config = dict(
    arch='vit',
    model='image embedding model',
    dataset='photos of plants, animals and fungi (iNaturalist)',
    train_examples=77898,
    image_size=64,
    crop_scale_min=0.5,
    horizontal_flip=True,
    translate=0.12,
    rotation_deg=5,
    color_jitter=0.1,
    targets=['species'],
    num_classes=646,
    embedding_dim=128,
    norm='layernorm',
    norm_position='pre',
    activation='gelu',
    mlp_ratio=2,
    head_dim=64,
    fused_qkv=True,
    bias='all',
    qk_norm=False,
    parallel_block=False,
    inner_norm=False,
    patch_size=[4, 4],
    conv_stem=False,
    layers=10,
    width=192,
    positions='sincos',
    pooling='mean',
    am_softmax_margin=0.3,
    am_softmax_scale=30,
    init='xavier_uniform',
    residual_init='zero_last',
    optimizer='soap',
    beta2=0.999,
    lr=0.0015,
    beta1=0.9,
    shampoo_beta=0.95,
    eps=1e-08,
    precondition_frequency=10,
    max_precond_dim=1024,
    one_sided=False,
    adamw_lr_other_params=0.0016,
    steps=7800,
    batch_size=256,
    epochs=25.6,
    lr_schedule='cosine',
    final_lr_fraction=0.01,
    warmup_steps=780,
    weight_decay=0.2,
    adamw_weight_decay_other_params=0.01,
)
Rows from block 3, named by matrix and row number. Rows with one number belong to one neuron. Each number is 500 + 40 x the weight over its row's rms, rounded and kept within 0 to 999. All counts start at 0. Numbers have three digits each. After the name is the row's rms in percent of the matrix's.
# fc1: MLP up (model.blocks.3.mlp.fc1.weight, 384x192), inputs 78-116
# fc2: MLP down (model.blocks.3.mlp.fc2.weight, 192x384, transposed), outputs 78-116
fc1.158 115:505414429507529461528508554483492568533455499447521483469520501483477459528557477504489594529496585476457461462406488
fc2.158 093:489516533476416400489524446450515438554518499483484458482473463505589467504525475507534396544473431458481586499538515
fc1.159 090:457585491542444479520446524464482496487486452511571527481487494560461494562510462506562530450549486456573452494539537
fc2.159 096:596445542472484528529513476544450512524499580502413507506501404570505485482483443438501557503492469449411518499558500
fc1.160 092:452515510486512488473433440534458495557435494486559554562493499450538594521423485485542502582547509457527467466491570
fc2.160 097:539480492530465554591492443506533446491557443540392565529486546456490508488570458517477534460496512540539471458522490
fc1.161 100:483524487493495500517504532449468478521546484485489493461508467485450559453531468462459549548509586478477475486489515
fc2.161 101:472485571511496537508545468513450524453418562491486477475575531549462441488479552490521443486494480456485526450459506
fc1.162 100:582517463492524443550516511558470483489470492488438509479540484493475510598480521486547542457452523518502457516534498
fc2.162 105:561510512474545550464438582490411447496508461470517467476539569522511492498528466556533474490563528518564446535506557
fc1.163 095:503516482522559529481476529456502500485518515531526497479557465494552530473529471428472472476472487513438430558444547
fc2.163 101:509514470539509498481493455473485501440488441474442477520535521528567488526452431494438485485519539552514503455506457
fc1.164 085:435477447478546508468423483537499461427451517588432472578541524462590549417465512459542500556477458502500440495429457
fc2.164 097:557508439468514460494454399514556537490528494531494549512582533505479499424568476498534517459543472525436527490496507
fc1.165 100:457488481469545509614438503482514516492485485418458569533482467546486533507443432506543503512495453486501540426449409
fc2.165 105:525406533499520499452527542569501467453544512521525486519455484488560552509468526461489519499491526516391493454475455
fc1.166 093:557585474486502562421495463550491544499447470517491464480540494472490455465533488472439452534466536585492453425527596
fc2.166 100:464491516523514455575509515431512511416472528551468554498521487517488504593449483617518524502489419507514482496533429
fc1.167 113:435538511527552448480446499542512487483543484452643548500482555441491537540481524469510530469468426470489478501466511
fc2.167 098:544455498516509439483547499535463518549536540536444506470524431495513402491458488438572472534476584520520480453453508
fc1.168 094:535521522496510534437506489567622519471546452434513468537492501536512429515493500499501458467497526432540459473448564
fc2.168 083:429471443563530422495521561482522548536470522473421510455515514496461528536466529512455444508485420508467502558542498
fc1.169 095:513489542454468411478480430487502430540521456469525551450490568467497519535497509501524465576526500447566474451527500
fc2.169 093:496518454495547563470568489500490522474478469502513515545451494516529450497456474491448447414508463533378541488460459
fc1.170 095:465491537490393488469477490503547502507500591490529495521501516456499549516539526470450521511438519534493556503473517
fc2.170 099:516489512507404566510484573515513422549484525486548421477525503541510480483554397583563568514510532466545443486434440
fc1.171 099:442481477579550519467450529463511488428543489505517557534489530449497509403483480479488565545524519557526495534522490
fc2.171 103:489507527439461459508473494467502507531505496491457507513487489535531581515469451479498433539450484465408510449525413
fc1.172 095:468443458526451465413455471515530479457523527492517579498500537507410509481491484524443524508489445509491478464493459
fc2.172 092:518469531419509520541548507512529525487492426467499574487448470502526453515527507506532507482445471471438431530548559
fc1.173 107:458473501473446524484540488520485438513591490527474459450514519487490442473527504540467455489494523552451524456539576
fc2.173 109:521444469548535550473519524483470507494520547493517517516523522478527571546432447547498482542494515463527453524492527
fc1.174 100:477502466499438570464487457453582579528508546433536479570528533516519447528518505507460553511586532488506447518476551
fc2.174 101:474455488485475455437510561502461472411485460506484492429546526472515461503457458449486516542440423551453431522461494
fc1.175 107:452506509483516524513540482468493458477528547475484526473566438535512475509578453480479502550558505454452485518568529
fc2.175 111:429477495491596476484485534460532483505479552531473486554412530493517543445480493509518503475457487509489514437591534
fc1.176 095:472586512445493527501507529416425438438529471451513526518553460514554487529561490532508511477485579563569568530454432
fc2.176 097:540490529500548499447563465525522513524500408505512532523441556463544431555474477520513486517415494503512400510478561
fc1.177 114:413495466464530429469515450565524501456450444512517514526514567516509562484485521570512415532506495484481562391496510
fc2.177 094:508471549505500520533457525422513488508502492486475526427537546500456440443429476429478492476461481462424513466449506
fc1.178 102:564542504501490491503462471539457475463475468556478569538502572420510497592452504473498486542480520531494465496500474
fc2.178 099:522489503520482516467549536490479566509460494447507512461497435603489522525502461498545549414537484450529490450504502
fc1.179 096:542496480455554412470526534464519485561499507471486543512499498467453587452539561406452457514452417595482516535496458
fc2.179 103:465465471526486431485497509574459490556551557481499564464494499545410534585513529564543577429529494484549568487487507
fc1.180 089:536562480484496566499468497569570516485526436481474523489486482516483506519460546494396554525511472452556491448522565
fc2.180 103:553466452482451495476512478528443517505473475451530556508504529459447523499549521482517473479521509553461476517516552
fc1.181 099:487422412457565533463561482509405470418553499468508519518525486508458431522548444486527523506461499489477534625497581
fc2.181 104:485493486524439509489467523456484461528517469450451521463510484466505524476516506486512441548501517478505481491529487
fc1.182 101:538492494461538529441529500541541502479449543456519549464499505468496463484585427516510521462508478440491554512490579
fc2.182 104:513512447573505436511511475503450480527472567559386454509437533491499531478539577489566490495517529472546382564504473
fc1.183 095:499578507449487404518469534554478542479533481511479571542551478491466537535504556441473474522443543443600529519473513
fc2.183 096:492488466552440542451500564511533465485540520493486477468525500520474493544531487503457587435495496528495469458510420
fc1.184 105:487513432487506466489483498508519509519423526472488452532447513495542512423548562475513459507571367542480516543559535
fc2.184 100:465530502521458536545473519523532493505469514566495580497539526542465536472501421491448472546531536428464559455537460
fc1.185 106:453508487483468497472469438467574537452575472523485512508487447502537559381557449443509506512501520494390496553515542
fc2.185 106:517499461500546529587453539497465436532432517453528449456470502534535408483497491499477483456536474456472508484563462
fc1.186 096:544475499462584542447584478509526536556553498507486543524525542473472497516490493547490538560533482461525463463403525
fc2.186 102:497499511458495519512467535470529465515532483535469488508567485459452484479576568551514548465464410512492480518493544
fc1.187 096:546541556484471478521456527466510438562601506453521451517509428474479407430540586416442429478478558522501442509515545
fc2.187 107:518553475548526547517507520552533504495438500478468464551526525513505536516534479490484523499455531476467538527523478
fc1.188 094:550498481483513486459468661516517486476522469464443520437542375593428571498497460477534472548489478474513486525475475
fc2.188 094:479533387528443472489469382473523442520485453451488442561457589490547507500465516516502501471524500523518444473520462
fc1.189 093:474490485473527459439523464471440475486526505484530531539573502491499503510460532550583484505509456538540543446480548
fc2.189 092:474535552492530512528514477514558483441508451460481495460506545474511520488535392501479504453448501553504506484519528
fc1.190 096:500503426526458519510516522531580488419532454390514432501520428470467484438491467461516552552514511506536415472565457
fc2.190 100:502565541443508501535555479518439582538515491466448489527515408571522521490466562451485477489506482544473452561450477
fc1.191 105:444497614437497468522499558520501487518409509552512477485503520509486500481438471461550515528544521527516527448516491
fc2.191 112:449442439472525494513456602391453546571488518506517471534531517454505404469487581534420532521473491484496540508534498
fc1.192 095:529544569517523504571515449471439519475467524450485557459435530491435472491487476494459534506469461505481480550432585
fc2.192 098:532490529566516433413526501513571429504543494516473517483456574507510397452520501468523430468535558534558476443483558
fc1.193 094:481447514510526501449447469515473462490495483539528465452482553511498517489494582512556505482491573533452585478458556
fc2.193 088:547506517551475573452465504483559491527492480447486491528439509465524578465503546475495497482586562474512504469470427
fc1.194 106:490556514502534476417501519437499497538526523473482431490512510517512581470554520482516503413415546487533597549532510
fc2.194 097:499457444444513480507505544473509495511553497519562506533450510455539410515524509462495618540589529484473572445431529
fc1.195 099:484502463513512457434456558462457463520468441504421462517567475459495513464555518480528509513435550515530425516518503
fc2.195 100:581521527504525487476538499511482475502569538512509521563468454562449449459523535443550527483646532473445452454503421
fc1.196 088:409520447464480521478477508524499499555446507483520534478478554502481460518519459582446443542476515485549469460489448
fc2.196 096:468556536532510448494510497483447510463495512510502465487529418510537501540485486532446480460506515497439593485517484
fc1.197 106:495550477449492445505502484522512515553479542468553502453478532531441525521562501475458441558527473499534516496535513
fc2.197 103:484473453475520509493534504445443476494458497436490506493442469439624513492464505521527457479506477495434486500577485
fc1.198 122:519464496490453422525545421410497534419472498482494494498565407518533498469523433589501476477533506496447500502450526
fc2.198 097:454539496439468524538432569521498528501498529500547497556410589459494459536468477477499546525511505453527472505526446
fc1.199 097:532477539507561501512492524573516569435523567486440450460480441552485491468491465551494411509474497457479534544457533
fc2.199 097:567524482528547461572560461468523489559495397508531494558531503511494416513468498535494419443500446469546471505535487
fc1.200 110:567486529476576485499534528550434551504508503508439482457496448481518552527516547524494491520429518400474504516547534
fc2.200 102:521507489478423539437491446452530451437459449574513548452479513512532511556501428592528465455419488523548502489551535
fc1.201 095:501473486505476516516433466466450539509435505499518475494447485636467490499531483540483531513446514576465551488484517
fc2.201 103:469498503515547512485403554477524480520430494484508550577489576457446511518537562494471468413559433550521472558504485
fc1.202 100:484456468566559522512493463513490510478497441468511481554441520529506509494480533502514535462508535405458486534539470
fc2.202 084:456409517518535480454544477576566544460470511441451509456529506467555549478522447499512517551498552528515479570596496
fc1.203 104:496479440495569559530417465503501572482502439437508538500538473540512534504465542487429512532459548471562540478428538
fc2.203 101:552459507476397519581482418607486534454512528553575447555494494498467544528519480552491495512503477536522522588610504
fc1.204 095:473495506504513461492447473542538457474431497540540474505479532525553543496529523504480418467580515440487464500416454
fc2.204 107:491476417496509505539479503484494453531525489567429506442542543479468551502485550548482570516529478533486509474518514
fc1.205 091:589497529482527492447564525483553427461518515484463513498542494493492532517538527422533509492454476468571485523481566
fc2.205 092:541569491493508577493557526467504473557546523493494520522485528483438483607482540433461465545487530468514441421393451
fc1.206 097:500501444506526492523490463494500487520502454483469482476570467436517538455484552477517510494515458485390470505446492
fc2.206 100:474494523490481568483494476444538551452417573559485524529510511483520432504472534514503516463546515501587579488497485
fc1.207 094:528538440445488429442431476528523478545577500478511488516483516452496478575630503537594528455525403449509440521482541
fc2.207 093:527462510509516554500500459503471540527487480503512543499539489453520512426428452548471490499529473420512558513497505
fc1.208 110:498527572499515493543541466555576531468384489454501489511522511501492517452439495518470492494550477509610482463499489
fc2.208 112:412477519496633494462511457524407479501530534525498443504470568479561493513526566478558433497534532491498524528515486
fc1.209 099:522505521526492533413522557457523511488507451445477531444502417489485544478458536452490488484426534497533521581456524
fc2.209 091:471510463496479495564540532608508426480468601483516498538511501517510474609587577528463481495570529484481539535537508
fc1.210 093:506568533477533512527501506441545428576493526454475533487584539492516518536507506530518511461519514426499475493526531
fc2.210 090:488482540469422490472437460476475531546504495507517409555536494496528444555477554479544460530449542569488556545468494
fc1.211 098:502483399560399517473541500462534480475547500500523482508515490477487494546483538542480480484496530523510496531516559
fc2.211 089:479425560411614518556488538484421540551505542514458556503495421500486499501528476503554463501504581466474499454526486
fc1.212 094:521520490538506535484477506409508546535576522443519525562567492595518483554454520464532492490554476477499558450481502
fc2.212 111:421520486486534554539500411535462566541502585551559496493499507491541483464438508524477466473555544517511510535564533
fc1.213 102:612601539462530541490529513531578539534536512507494516569590580547502483519556462454455496456475515520482532598537578
fc2.213 106:503467584494449592468518554481472454484513526524508521523501508483463547430577548538539579449528510463485487420498448
fc1.214 100:521486551539511390488494461523510536515491556444463436443487440511537525401545460541464613442537492464502485555467512
fc2.214 090:480548488604545497525485557463522427490576489528500444465518582529559472470539446502476468479515514472497501445526506
fc1.215 106:488491517487447500489472550549429437461506501511474488586502439546494502493548483568514599459522491530521573498550517
fc2.215 116:500459475419492468452477486440487455524480491558436502451521454495480471561544415489549529458480515600405521446511491
fc1.216 086:524488554479511482441508410517506479498460415538508503562452504521509522499461533539514534448509556538502433456490492
fc2.216 095:523533509548571456566405474539473431514410506457463518522497480522458548546525465522518433442555538531515432495518397
fc1.217 093:463451535490531516564536458452471465474528494442570466536541570525583507532511574510542510543472531441477552491524541
fc2.217 091:505524416460515528516520483471427551448466553449471511515510490506397533524482548470514578515563547431534435540461525
fc1.218 094:465540511489481500511487521505451497427467506485536500526474477580534536493503531516457475564540468499487564486510547
fc2.218 107:478447464511502533544477470517451461532509538495465506506519448502579476519468553565446476470482513479430435544448460
fc1.219 143:382512505483520526492462568546487522599497521459485492479487522462493486515486548415502531536507472469530437536525492
fc2.219 092:580524486506461509522446430443550562444466525480526473526523489499558489485415439618512533441475526536504542469432472
fc1.220 106:530492479484534561451492415460540474523458468503521512511516499483485511550518473466539536562498503409507423513545470
fc2.220 102:480577456492544456536527510461514519511512437554499456414447490499497484417458480536432552467456469562508548543467520
fc1.221 098:501536442512485509564479436486503500510522495534512456521432594487434503464459445464479435472433473528471476490499577
fc2.221 110:443543493522468502511501484483483563413443470541507498510528527527479450538508509513539568486482454518482511472515474
fc1.222 097:591500475508531568547436452563440461495496482494470548452537467429574521504552508484442563564387494529510461420539506
fc2.222 093:485531533509465518530517445490476469490492502475486453463447539508475428474508484455487490489508480600535600530437524
fc1.223 092:505545550430429473455428519429520435426485503544458608592475535496538440501470453498511602488538510508429585509569450
fc2.223 109:434572499559533552514512439548432528526538426521527487413477500508466532578461520417516518515440448510512462500496566
fc1.224 110:456381536500494467486537495517507540457521591460556501539538479486543479535562461549488479450543528522487529508466451
fc2.224 094:468532529524519633537515498475473475460539476527521490525467453461518489436484558475552478421438514485540511419418450
fc1.225 116:449496407551512441463462470490520432486576493523538555500499534474470428499504517439520546488480467541535508527535489
fc2.225 106:560537551488535479456574504409511467473484531534500561519564444551506445537532558569497519508530468527506521524453508
fc1.226 095:478499502477547501420540543475419476509563432480473507483471397436589496430565534493478544468522532447515499534484537
fc2.226 107:552501464494500528490477494521479583577477475475466498480588590607430515440509504485481529516455520523430489507594490
fc1.227 130:388559487510494510549506497485487473565501414504458514488532509607510468493467509522473463516480508538548542431447504
fc2.227 095:547425528503509440422520501536434556447551546473508485481517512363516534499478500536494451454514447461529539538476474
fc1.228 099:512436491553505546395480434513446472534583504524480558561537514505558539417505481562468512531592558469511522497496508
fc2.228 097:443597503528490481485464477482439509496514496462502482565530512506464504548486509420505429420437539464529526543502485
fc1.229 090:484520494519519491457496496493492456464538427530459475530568444555490484536488481522516528493469585417564514498510457
fc2.229 094:496475517505513521431551453506509462471484542551508430504486496459458483495449475448496505537429555519424497551472536
fc1.230 109:452462463531518445434451501419540495481476501546521462497551500532484427513551570476484554466463556540529492396546476
fc2.230 097:489479553495536511442523520400506472506540409461464522483515523479467512481500490551435479533422537436441486495479469
fc1.231 095:500386509536434477487432441560537504510553482522491519476518453560532411392478544467531505408483569525526562476476476
fc2.231 093:562578508541536528513560525491512554481450434482449491488427503491533481525490548537493538577471428608469522492450617
fc1.232 099:477483477469552481569565539504493460531538483526434538502491486507473576544540600498500494456542507538423440503466450
fc2.232 113:505432533432523467531472491446530432512581561495441466501495506522511500481528490548534574512467487506514549449507516
fc1.233 105:493422507482517489528495425515506534563514565554430473575529527567427565484506523530548487505485528423568406507499533
fc2.233 104:491517487501524509468496476469443524546486541567489461499510515452503512476471483527540512525502459559521499492519526
fc1.234 103:532470504461434516560522475439466475449546458461507475480529535527570491471520501586498557456516536492553481478584482
fc2.234 121:593472475500489507459488495445500508487586506537513463537453489497521520485482514506435473429528477509446423444485435
fc1.235 104:468512544459441539521505443495532490451450475450491529466494479512568532488483426511564423568497545508461504466497420
fc2.235 103:538544503551503455586483493478480534473523466495440550511478438445432472565474498482502521472481476455458552535507517
fc1.236 105:508495492510523513506539556472475450566487528519462549549532486584428461491547380526480519589523468549526499410545548
fc2.236 087:581495487470463479442585487503509466526518490518493531481443543490484540472505590526562528481543505559531462570513523
fc1.237 105:498504562594477454518497471506493555451540511497502590454426502408527493516497437449499514427496535454512489460543516
fc2.237 100:495475508485536518517537436543488493527506469534510471522564567517527505513412542620460562548478500490456498516597529
fc1.238 095:571505527471503569452499509586520530481511493520535455602542512458482435485491503430493402490463576466467537450518469
fc2.238 094:443498495474473478426525509474465542519485546532489443518474483551442509524513467578492558499528518495514494474556550
fc1.239 092:509495543523501472422513462492467599444444535492469462474503559571491545486557485460416446514486538525487531546516599
fc2.239 095:508486470593527464578458504489459464534508508552554547454482486457502518485527501572558553544599498519469467432514487
fc1.240 110:536517473547516501534461466458556496542531476484476489461580501543547501509518510515586418527436467527508432495421456
fc2.240 105:467493524460556442499587529550499530502479521492505519524467559529473473502490465527508514555523517520558589578470483
fc1.241 099:510492516440484512545475590430476438450465450476461513486461533481469466445507549509425495548457450494534521552523489
fc2.241 103:420533451539541507499453475479568437562457505600508499492507508505482539524467508493546454574502519498471522494514598
fc1.242 085:525425482411559469531547467457515577546543497489540471506498527507503531419554509507500531452446469455478535561520479
fc2.242 084:468521509500520541481422514488483391489578483580532504496434535506565501551492473496524481492569532483486421465540451
fc1.243 099:505456516451485453513421535533443456440500436510510400539498495548502552512492508536486469464527514497506543526493483
fc2.243 099:482580503480464493542510476549486483518454455498519466538505549497556480401480496516480472537514427481462566494549556
fc1.244 096:526506460482520394484464519466461474554537445461526556486593489504452504481537484467512490479415514530542460529485425
fc2.244 101:527457526454461540522512436487491546555486582530528494443436524511462534407514534480450530457505541493403464529469512
fc1.245 099:476543602486535532519534480486455458522534547493556597538492495583500585518551469455509491489483504502514533522495520
fc2.245 109:502502497482539490465469533522528512519414474540496470463506426524554502545432508478436489554417465574486432523538541
fc1.246 142:468477541499459546408477417511548471517483501453491507467497474468542545491433551536474421500383467536495476508455500
fc2.246 093:492488445465484501492450457431491504478489546490485436507493568483431489528524480488522507504563538554460558465519512
fc1.247 100:572513407578509477516528424562444490505422593527468465486574506450505451546550482482535527523499478537481469554457532
fc2.247 095:503539549488500502500446508498530507578483492546439501448455475515508444510473468497483392501451537552528522418522485
fc1.248 101:564451554489522475425478471424563538470504533421494490461522491439561442472488470483432547524489490545526499552514544
fc2.248 088:480406503525490512523503499570452591559522570475489517547512531479460523476557502455487455542550449432480563489491463
fc1.249 100:447477476468474511487530470496499520520478465517459496563529503510492534439549486513419473562581546558551459508526480
fc2.249 107:524443583460492434450489519513486501469529519504499520482519500469484543483487537438480523571461490498493455561492433
fc1.250 099:587469539480465505510527535510486507529477464508546488478498525503558502533538537486385458496429460513547498512466531
fc2.250 099:518463543495505489485565538457497499445438489513453460496421454504479429503444493560595512479499476498437472429568471
fc1.251 106:435549497490526401463544473556476411514515516504522556529513501446415499486490551466515499468520533440542521465594496
fc2.251 096:504528477520445527523523494533520519547444597507436493509496431532561444561480411422429568517512374411531501537504519
fc1.252 094:536437558566526444534456482464521492512549473545487472480465436506525463467518474540494489578470559496440436467461507
fc2.252 094:473453463432480506528472463489486497538433543475554501501527522546513502503489456501554517522587457497571549501431481
fc1.253 099:507503517460486542470487472446559509410454497497487490493524501533555505482508410546464506550486513475479505566534532
fc2.253 102:528556490627527539470472501454491520475508494523540492521495453469474471493433469455514488497537539531492484544474536
fc1.254 099:477493468462509494525493490477388530548467524533492455504543501523512552460518485458487493582523534491574541524504435
fc2.254 110:514476562561466587526479433494478494427495479545529471540502612454495573536526489506599511525532542525537452507499513
fc1.255 118:484527444493532528485504526527481455529533515545501459537519523564542513478507551478430496500539481425461479493479497
fc2.255 095:577503521485460555505422516462508554484479525557494493525451524455467444539501522527520486509487474505521421532543465
fc1.256 092:580453501542543499583451449511530503496481501465579491422515501537538484450498473494528553519450484554543469448449514
fc2.256 097:404501536494437514508472490500476504529564513567503539486492485499423539468510478521543410494497559459560483520564507
fc1.257 096:480451487501448485552537449489547523506452467461518506480569532501492536454535506477504513425446441564593463447520520
fc2.257 101:516578549563563454456463529517487540443488507503480491499492469472548528501529499452508555462461532479536444533461451
fc1.258 090:487529523538442569484509496560496465476509461514480535532513517485504589574470508536467472538486536489477500566537530
fc2.258 107:434550567509431498548549446455546508569534503482528539431544488443466469483510495493492540522510445526501525451496504
fc1.259 115:546476491492442427500557547478517464458527520476503474507502531555479476513508524618496545426445536517518546477447538
fc2.259 100:502516539483456440499503529407518548511464502511517453506510512485494487486500487581458435509423496468489482543494449
fc1.260 113:498472547565503474581484525423488501470546494491553514484498443503552487465511515464563514517521527452451407496542540
fc2.260 102:455494490508530526475471485523581520469497586574477450513523571509470469517531509532494422499515491528451544441546548
fc1.261 118:525553439496506491471532549435565387453479480433499515471530510566503456512545502540503473479457443531518495490480537
fc2.261 092:541468485465500471593510487515493533484534488576479510521579497500478510530550502472507475506455494420497482509469556
fc1.262 099:506492455458444560507512518414495430426519511512555492504494524485441454391468408515518515471467446477486506582501484
fc2.262 112:528545470503548473582555495546496448536459541515445536456484502490556483471554505494434487488475466479548536464536460
fc1.263 113:536454566518449469408519543562451467463428508495522480508457433530520456475550452527475521513438535547463472562532464
fc2.263 106:513540487560511525504466435449521542478517462541496485535538545479473558503502485527581413486473548514508548454487524
fc1.264 107:455506547534411504510488511528511502487506499432494601480529530462508491500438453497571433438475503490507495460497490
fc2.264 104:515522517484461449506468535512495500454451487539514531540486531414494500435493574548491414483466430441491509460494464
fc1.265 103:518455574473581489563570537445459459484488521554503476458505418458545478481467498491441453498505530551525455592449541
fc2.265 097:498450486509450474522483496431483525526434487494535514489541504402508502457516495466548569490494543461549527466515549
fc1.266 107:569526510501433455508436465483497465473519547493513444564491539465458525553531488528510492499491464512469521586489529
fc2.266 115:486432513506500538519540506444424531502456489472485511423475509517483501538516457476443525451504494465504565567441483
fc1.267 090:527491456542561539603540506482500557504566508543493596508564502520514443441442470534411476464474544488557506505445512
fc2.267 108:481485527501536498483502476512544554458438492545473567506448485429454522460489473446514505477541525472473491530548482
fc1.268 097:472481466507510476495467432417562480540554443508549421548513503482513463445514472497516585491511486434505596541493488
fc2.268 104:557516516532511529569439530534447522516421530491545475505480493473535523490464523554483518484531525471478502492503535
fc1.269 095:482548493491507442476510478517506528424582501497523516519472428465477548485543569512424503501491514466485533531408548
fc2.269 087:496437530458600530431517538460524542580551418497501492543583514477571475497548558466594545495494526546483529508581509
fc1.270 098:533423478518499512542436462527446569510466427477503493551496448471582499517488473472533502484438490444521519467443492
fc2.270 102:498533516495487501494498486529504604453499501483564498457548501416422515472509431515495495517464529518515505534538527
fc1.271 090:463498573492421494514513469420503456513566476418497608502477498507479543500543477472450525563464480565490397539487526
fc2.271 104:468531545511523515530543502538445463453529588555491471495490454494516560471587523479484512485405484454475528441503531
fc1.272 078:481562486506488517553482496441553537458514467489475502467613534509566452606558441429475516456482472511504456468561520
fc2.272 086:506552556474511457445479536499451498530482487503468525516425527522555518517480438572419569513512490468518489546452568
fc1.273 085:501483511488501509507511468508580464464450538502538510592530473528562527575448484495572577586454483487458558561459544
fc2.273 095:512526525513514524510474558503557505552442516458542496454577491558516438494513464530498532527524492461555475439529495
fc1.274 102:501447505452517450498521500493514548501500544473506522517465502501492483480489518408462480582458507539486603553511446
fc2.274 097:528540572523479439485502497505526479507483473529544489545551454447482529453563519464553564432559508461462434461491479
fc1.275 099:510428472495521541428500541486463557543521499517403519453504471533543472545508453549505531450481472507564468514453562
fc2.275 109:560541492519514440527473531516486625487507490577482426474559546556496524517487544545526542492495529389501473512632556
fc1.276 080:511559562509485509468479487478492485495573530576526519505411573473449506453457487462542440537530504549477499555561537
fc2.276 094:449447517483466479594536568528420480530474478474466505503452599550550484527486474414481562534550491447544508444414448
fc1.277 103:451555482541513502478504541499519484471492465561469505557485511488532557526493494492483589475526468547553457561485512
fc2.277 105:513479512443471518521518518538490449538485584486576508464474533496559475471474450493434479480473542507415511521472505
fc1.278 087:456501433532538483482474491497452544490520464515436559576543483524456510543498481449553523514507470459464610573493504
fc2.278 097:506440474527548479502545453514476521563467537454501437489473519490495497480472537511499467529455522530573489494491488
fc1.279 100:503484520517482487476484464499499528554546464458553519574531495405425497502461500524529465514546478488500525532481447
fc2.279 099:497502410492520435526534498464531437479545466557497504530495513536562521465565469532521541522458497490531533539562530
fc1.280 108:520470495541504483501489481476474492476499514485590514481473453517512532490549513517434523462495464475518516474533535
fc2.280 111:560549483448569476496451482460539516463480533491540526513529474449483478521459491537538530461509532504410522422487490
fc1.281 089:537501426494487560455519444545478567508527487498536492537480531544548535501502460497407476534503530527550544549480568
fc2.281 109:552489538501438426552470572488487518394473551519453518474483516458557456542522498511502510436511584531431403515586436
fc1.282 097:545485469464478544548482485488455537472468477514543479500472498508465478554433481527466525514528490540473493518526497
fc2.282 089:515511517525494480470604559443543490592505574482502507492503495509514514459565529562459492435451466527485490511491499
fc1.283 095:564553463408513521545557468480518517485464543468483485504552516451578475534509466471509498522497523555516489489464490
fc2.283 111:525494476497528521455456522515484502550470547478507472497494487489489561504529619511571583518547559475449534547536583
fc1.284 103:532536474487504533489469444511564470502494492527463509422523526479555497504596517485519539514462520503547422466516434
fc2.284 111:481463552501531459463520512494512513447544477525535493454499431501568496490414585541428483545483485509492505533573528
fc1.285 099:449511515547507458506478494525493474469456473458589465506565463504498459514494588533511507420481494508554533428518486
fc2.285 083:492499588479487493517567528535460544562533432516549475491531526532511456442590454480518501542510451509395417490517487
fc1.286 105:533483446506610516509424523542443457496461512502453518516517517470464469461548502447485536527501436475483502510534483
fc2.286 093:482515486547411491498535506456558534545551543522506451480477558560538558539457446505406462476511549538533491487501480
fc1.287 089:502518536513415503521536486515460460529561516464499543529514518499490460519479500525478467516510491468547466561503526
fc2.287 099:477498491555544459535432504531472464466512524467540504497493514500417511521542554471569531534426520466518520461440469
fc1.288 094:428545512527515460617507529454511522486493495446483446541498446541520453497556473464511449460494503495465547520471499
fc2.288 089:505407502512518528441525516533484503475514498462490491538471558541480477479503519523484587517522423537502471480498489
fc1.289 091:507430514531488554461573480475503469489559512508456408573466572520533447539549518521460502474498507458500504501528447
fc2.289 094:513563549480574505512476512504486471413449527529539518457469557523473502536592466541459516547461396483554443453531456
fc1.290 102:538437453433449526540456458606488476477503545521415512478489486551493489533443515417481509456475501519482558487390467
fc2.290 091:441476528525559489381516545520501512499473438498503608538541559426490544418547566538581484494522472513532503530500469
fc1.291 100:508456556522462545491488522476477523494472450418471521493475505498526498440467475355447470550509543442538577477476542
fc2.291 100:493472525524502562557501495435450534510435546459527428579442559576556506499435503464526522523532507471518515452532453
fc1.292 110:537491501559531525483461515577497468565503441460466468536551488556561488473562474471544479550573515488523532465524505
fc2.292 108:485433525425558520478525485492538571512497485528557531492497517524378457468450500442444499482506518489508446521464546
fc1.293 101:526428469471549440470536530525475561446500616492503486513458519543475525511624553546482494476498474448543508503469455
fc2.293 109:513563503500464512569477432426458533565495427467456512526548453425512454501464551500446437522529451486536474473581508
fc1.294 099:524483470555482520506434525475481532547452496518512520501504416470464426448532489514476420463485484475456516577536532
fc2.294 089:482547469492469522480470523523400471458528550496536536546481529453446478484495548492481562489449506532545493534511539
fc1.295 095:493400544397520411525510473455548470534543510529424515517492507583469509520513503482471481489523462550525496550502521
fc2.295 103:476511538481529521564529441504534465540455534502472483595512532536543520489416457464452548532466458467515506458582558
fc1.296 104:529511503580537504464476471553467533551530501513475493533554473571441472480507495567412507440535439520566442416480455
fc2.296 104:458479504556547508522536464440481479493479540482547519487480493431512514529439462439539480522484581511458434491471540
fc1.297 086:528488451456484454515461472548539540521562472466487453463514537483499493565485500474474507432504567481488502538485479
fc2.297 092:512502468455480519500523493502541508468581490463531482537539483530469482396554503532508526507500498578465509522546491
fc1.298 095:575425484486479451461516522516412454427500525531503464495473535524460473573535503568526487558430521451502487457566501
fc2.298 100:453486553493504509558496458487465527488517563563482526507447455510520516457461561505495488445519554488487484445471555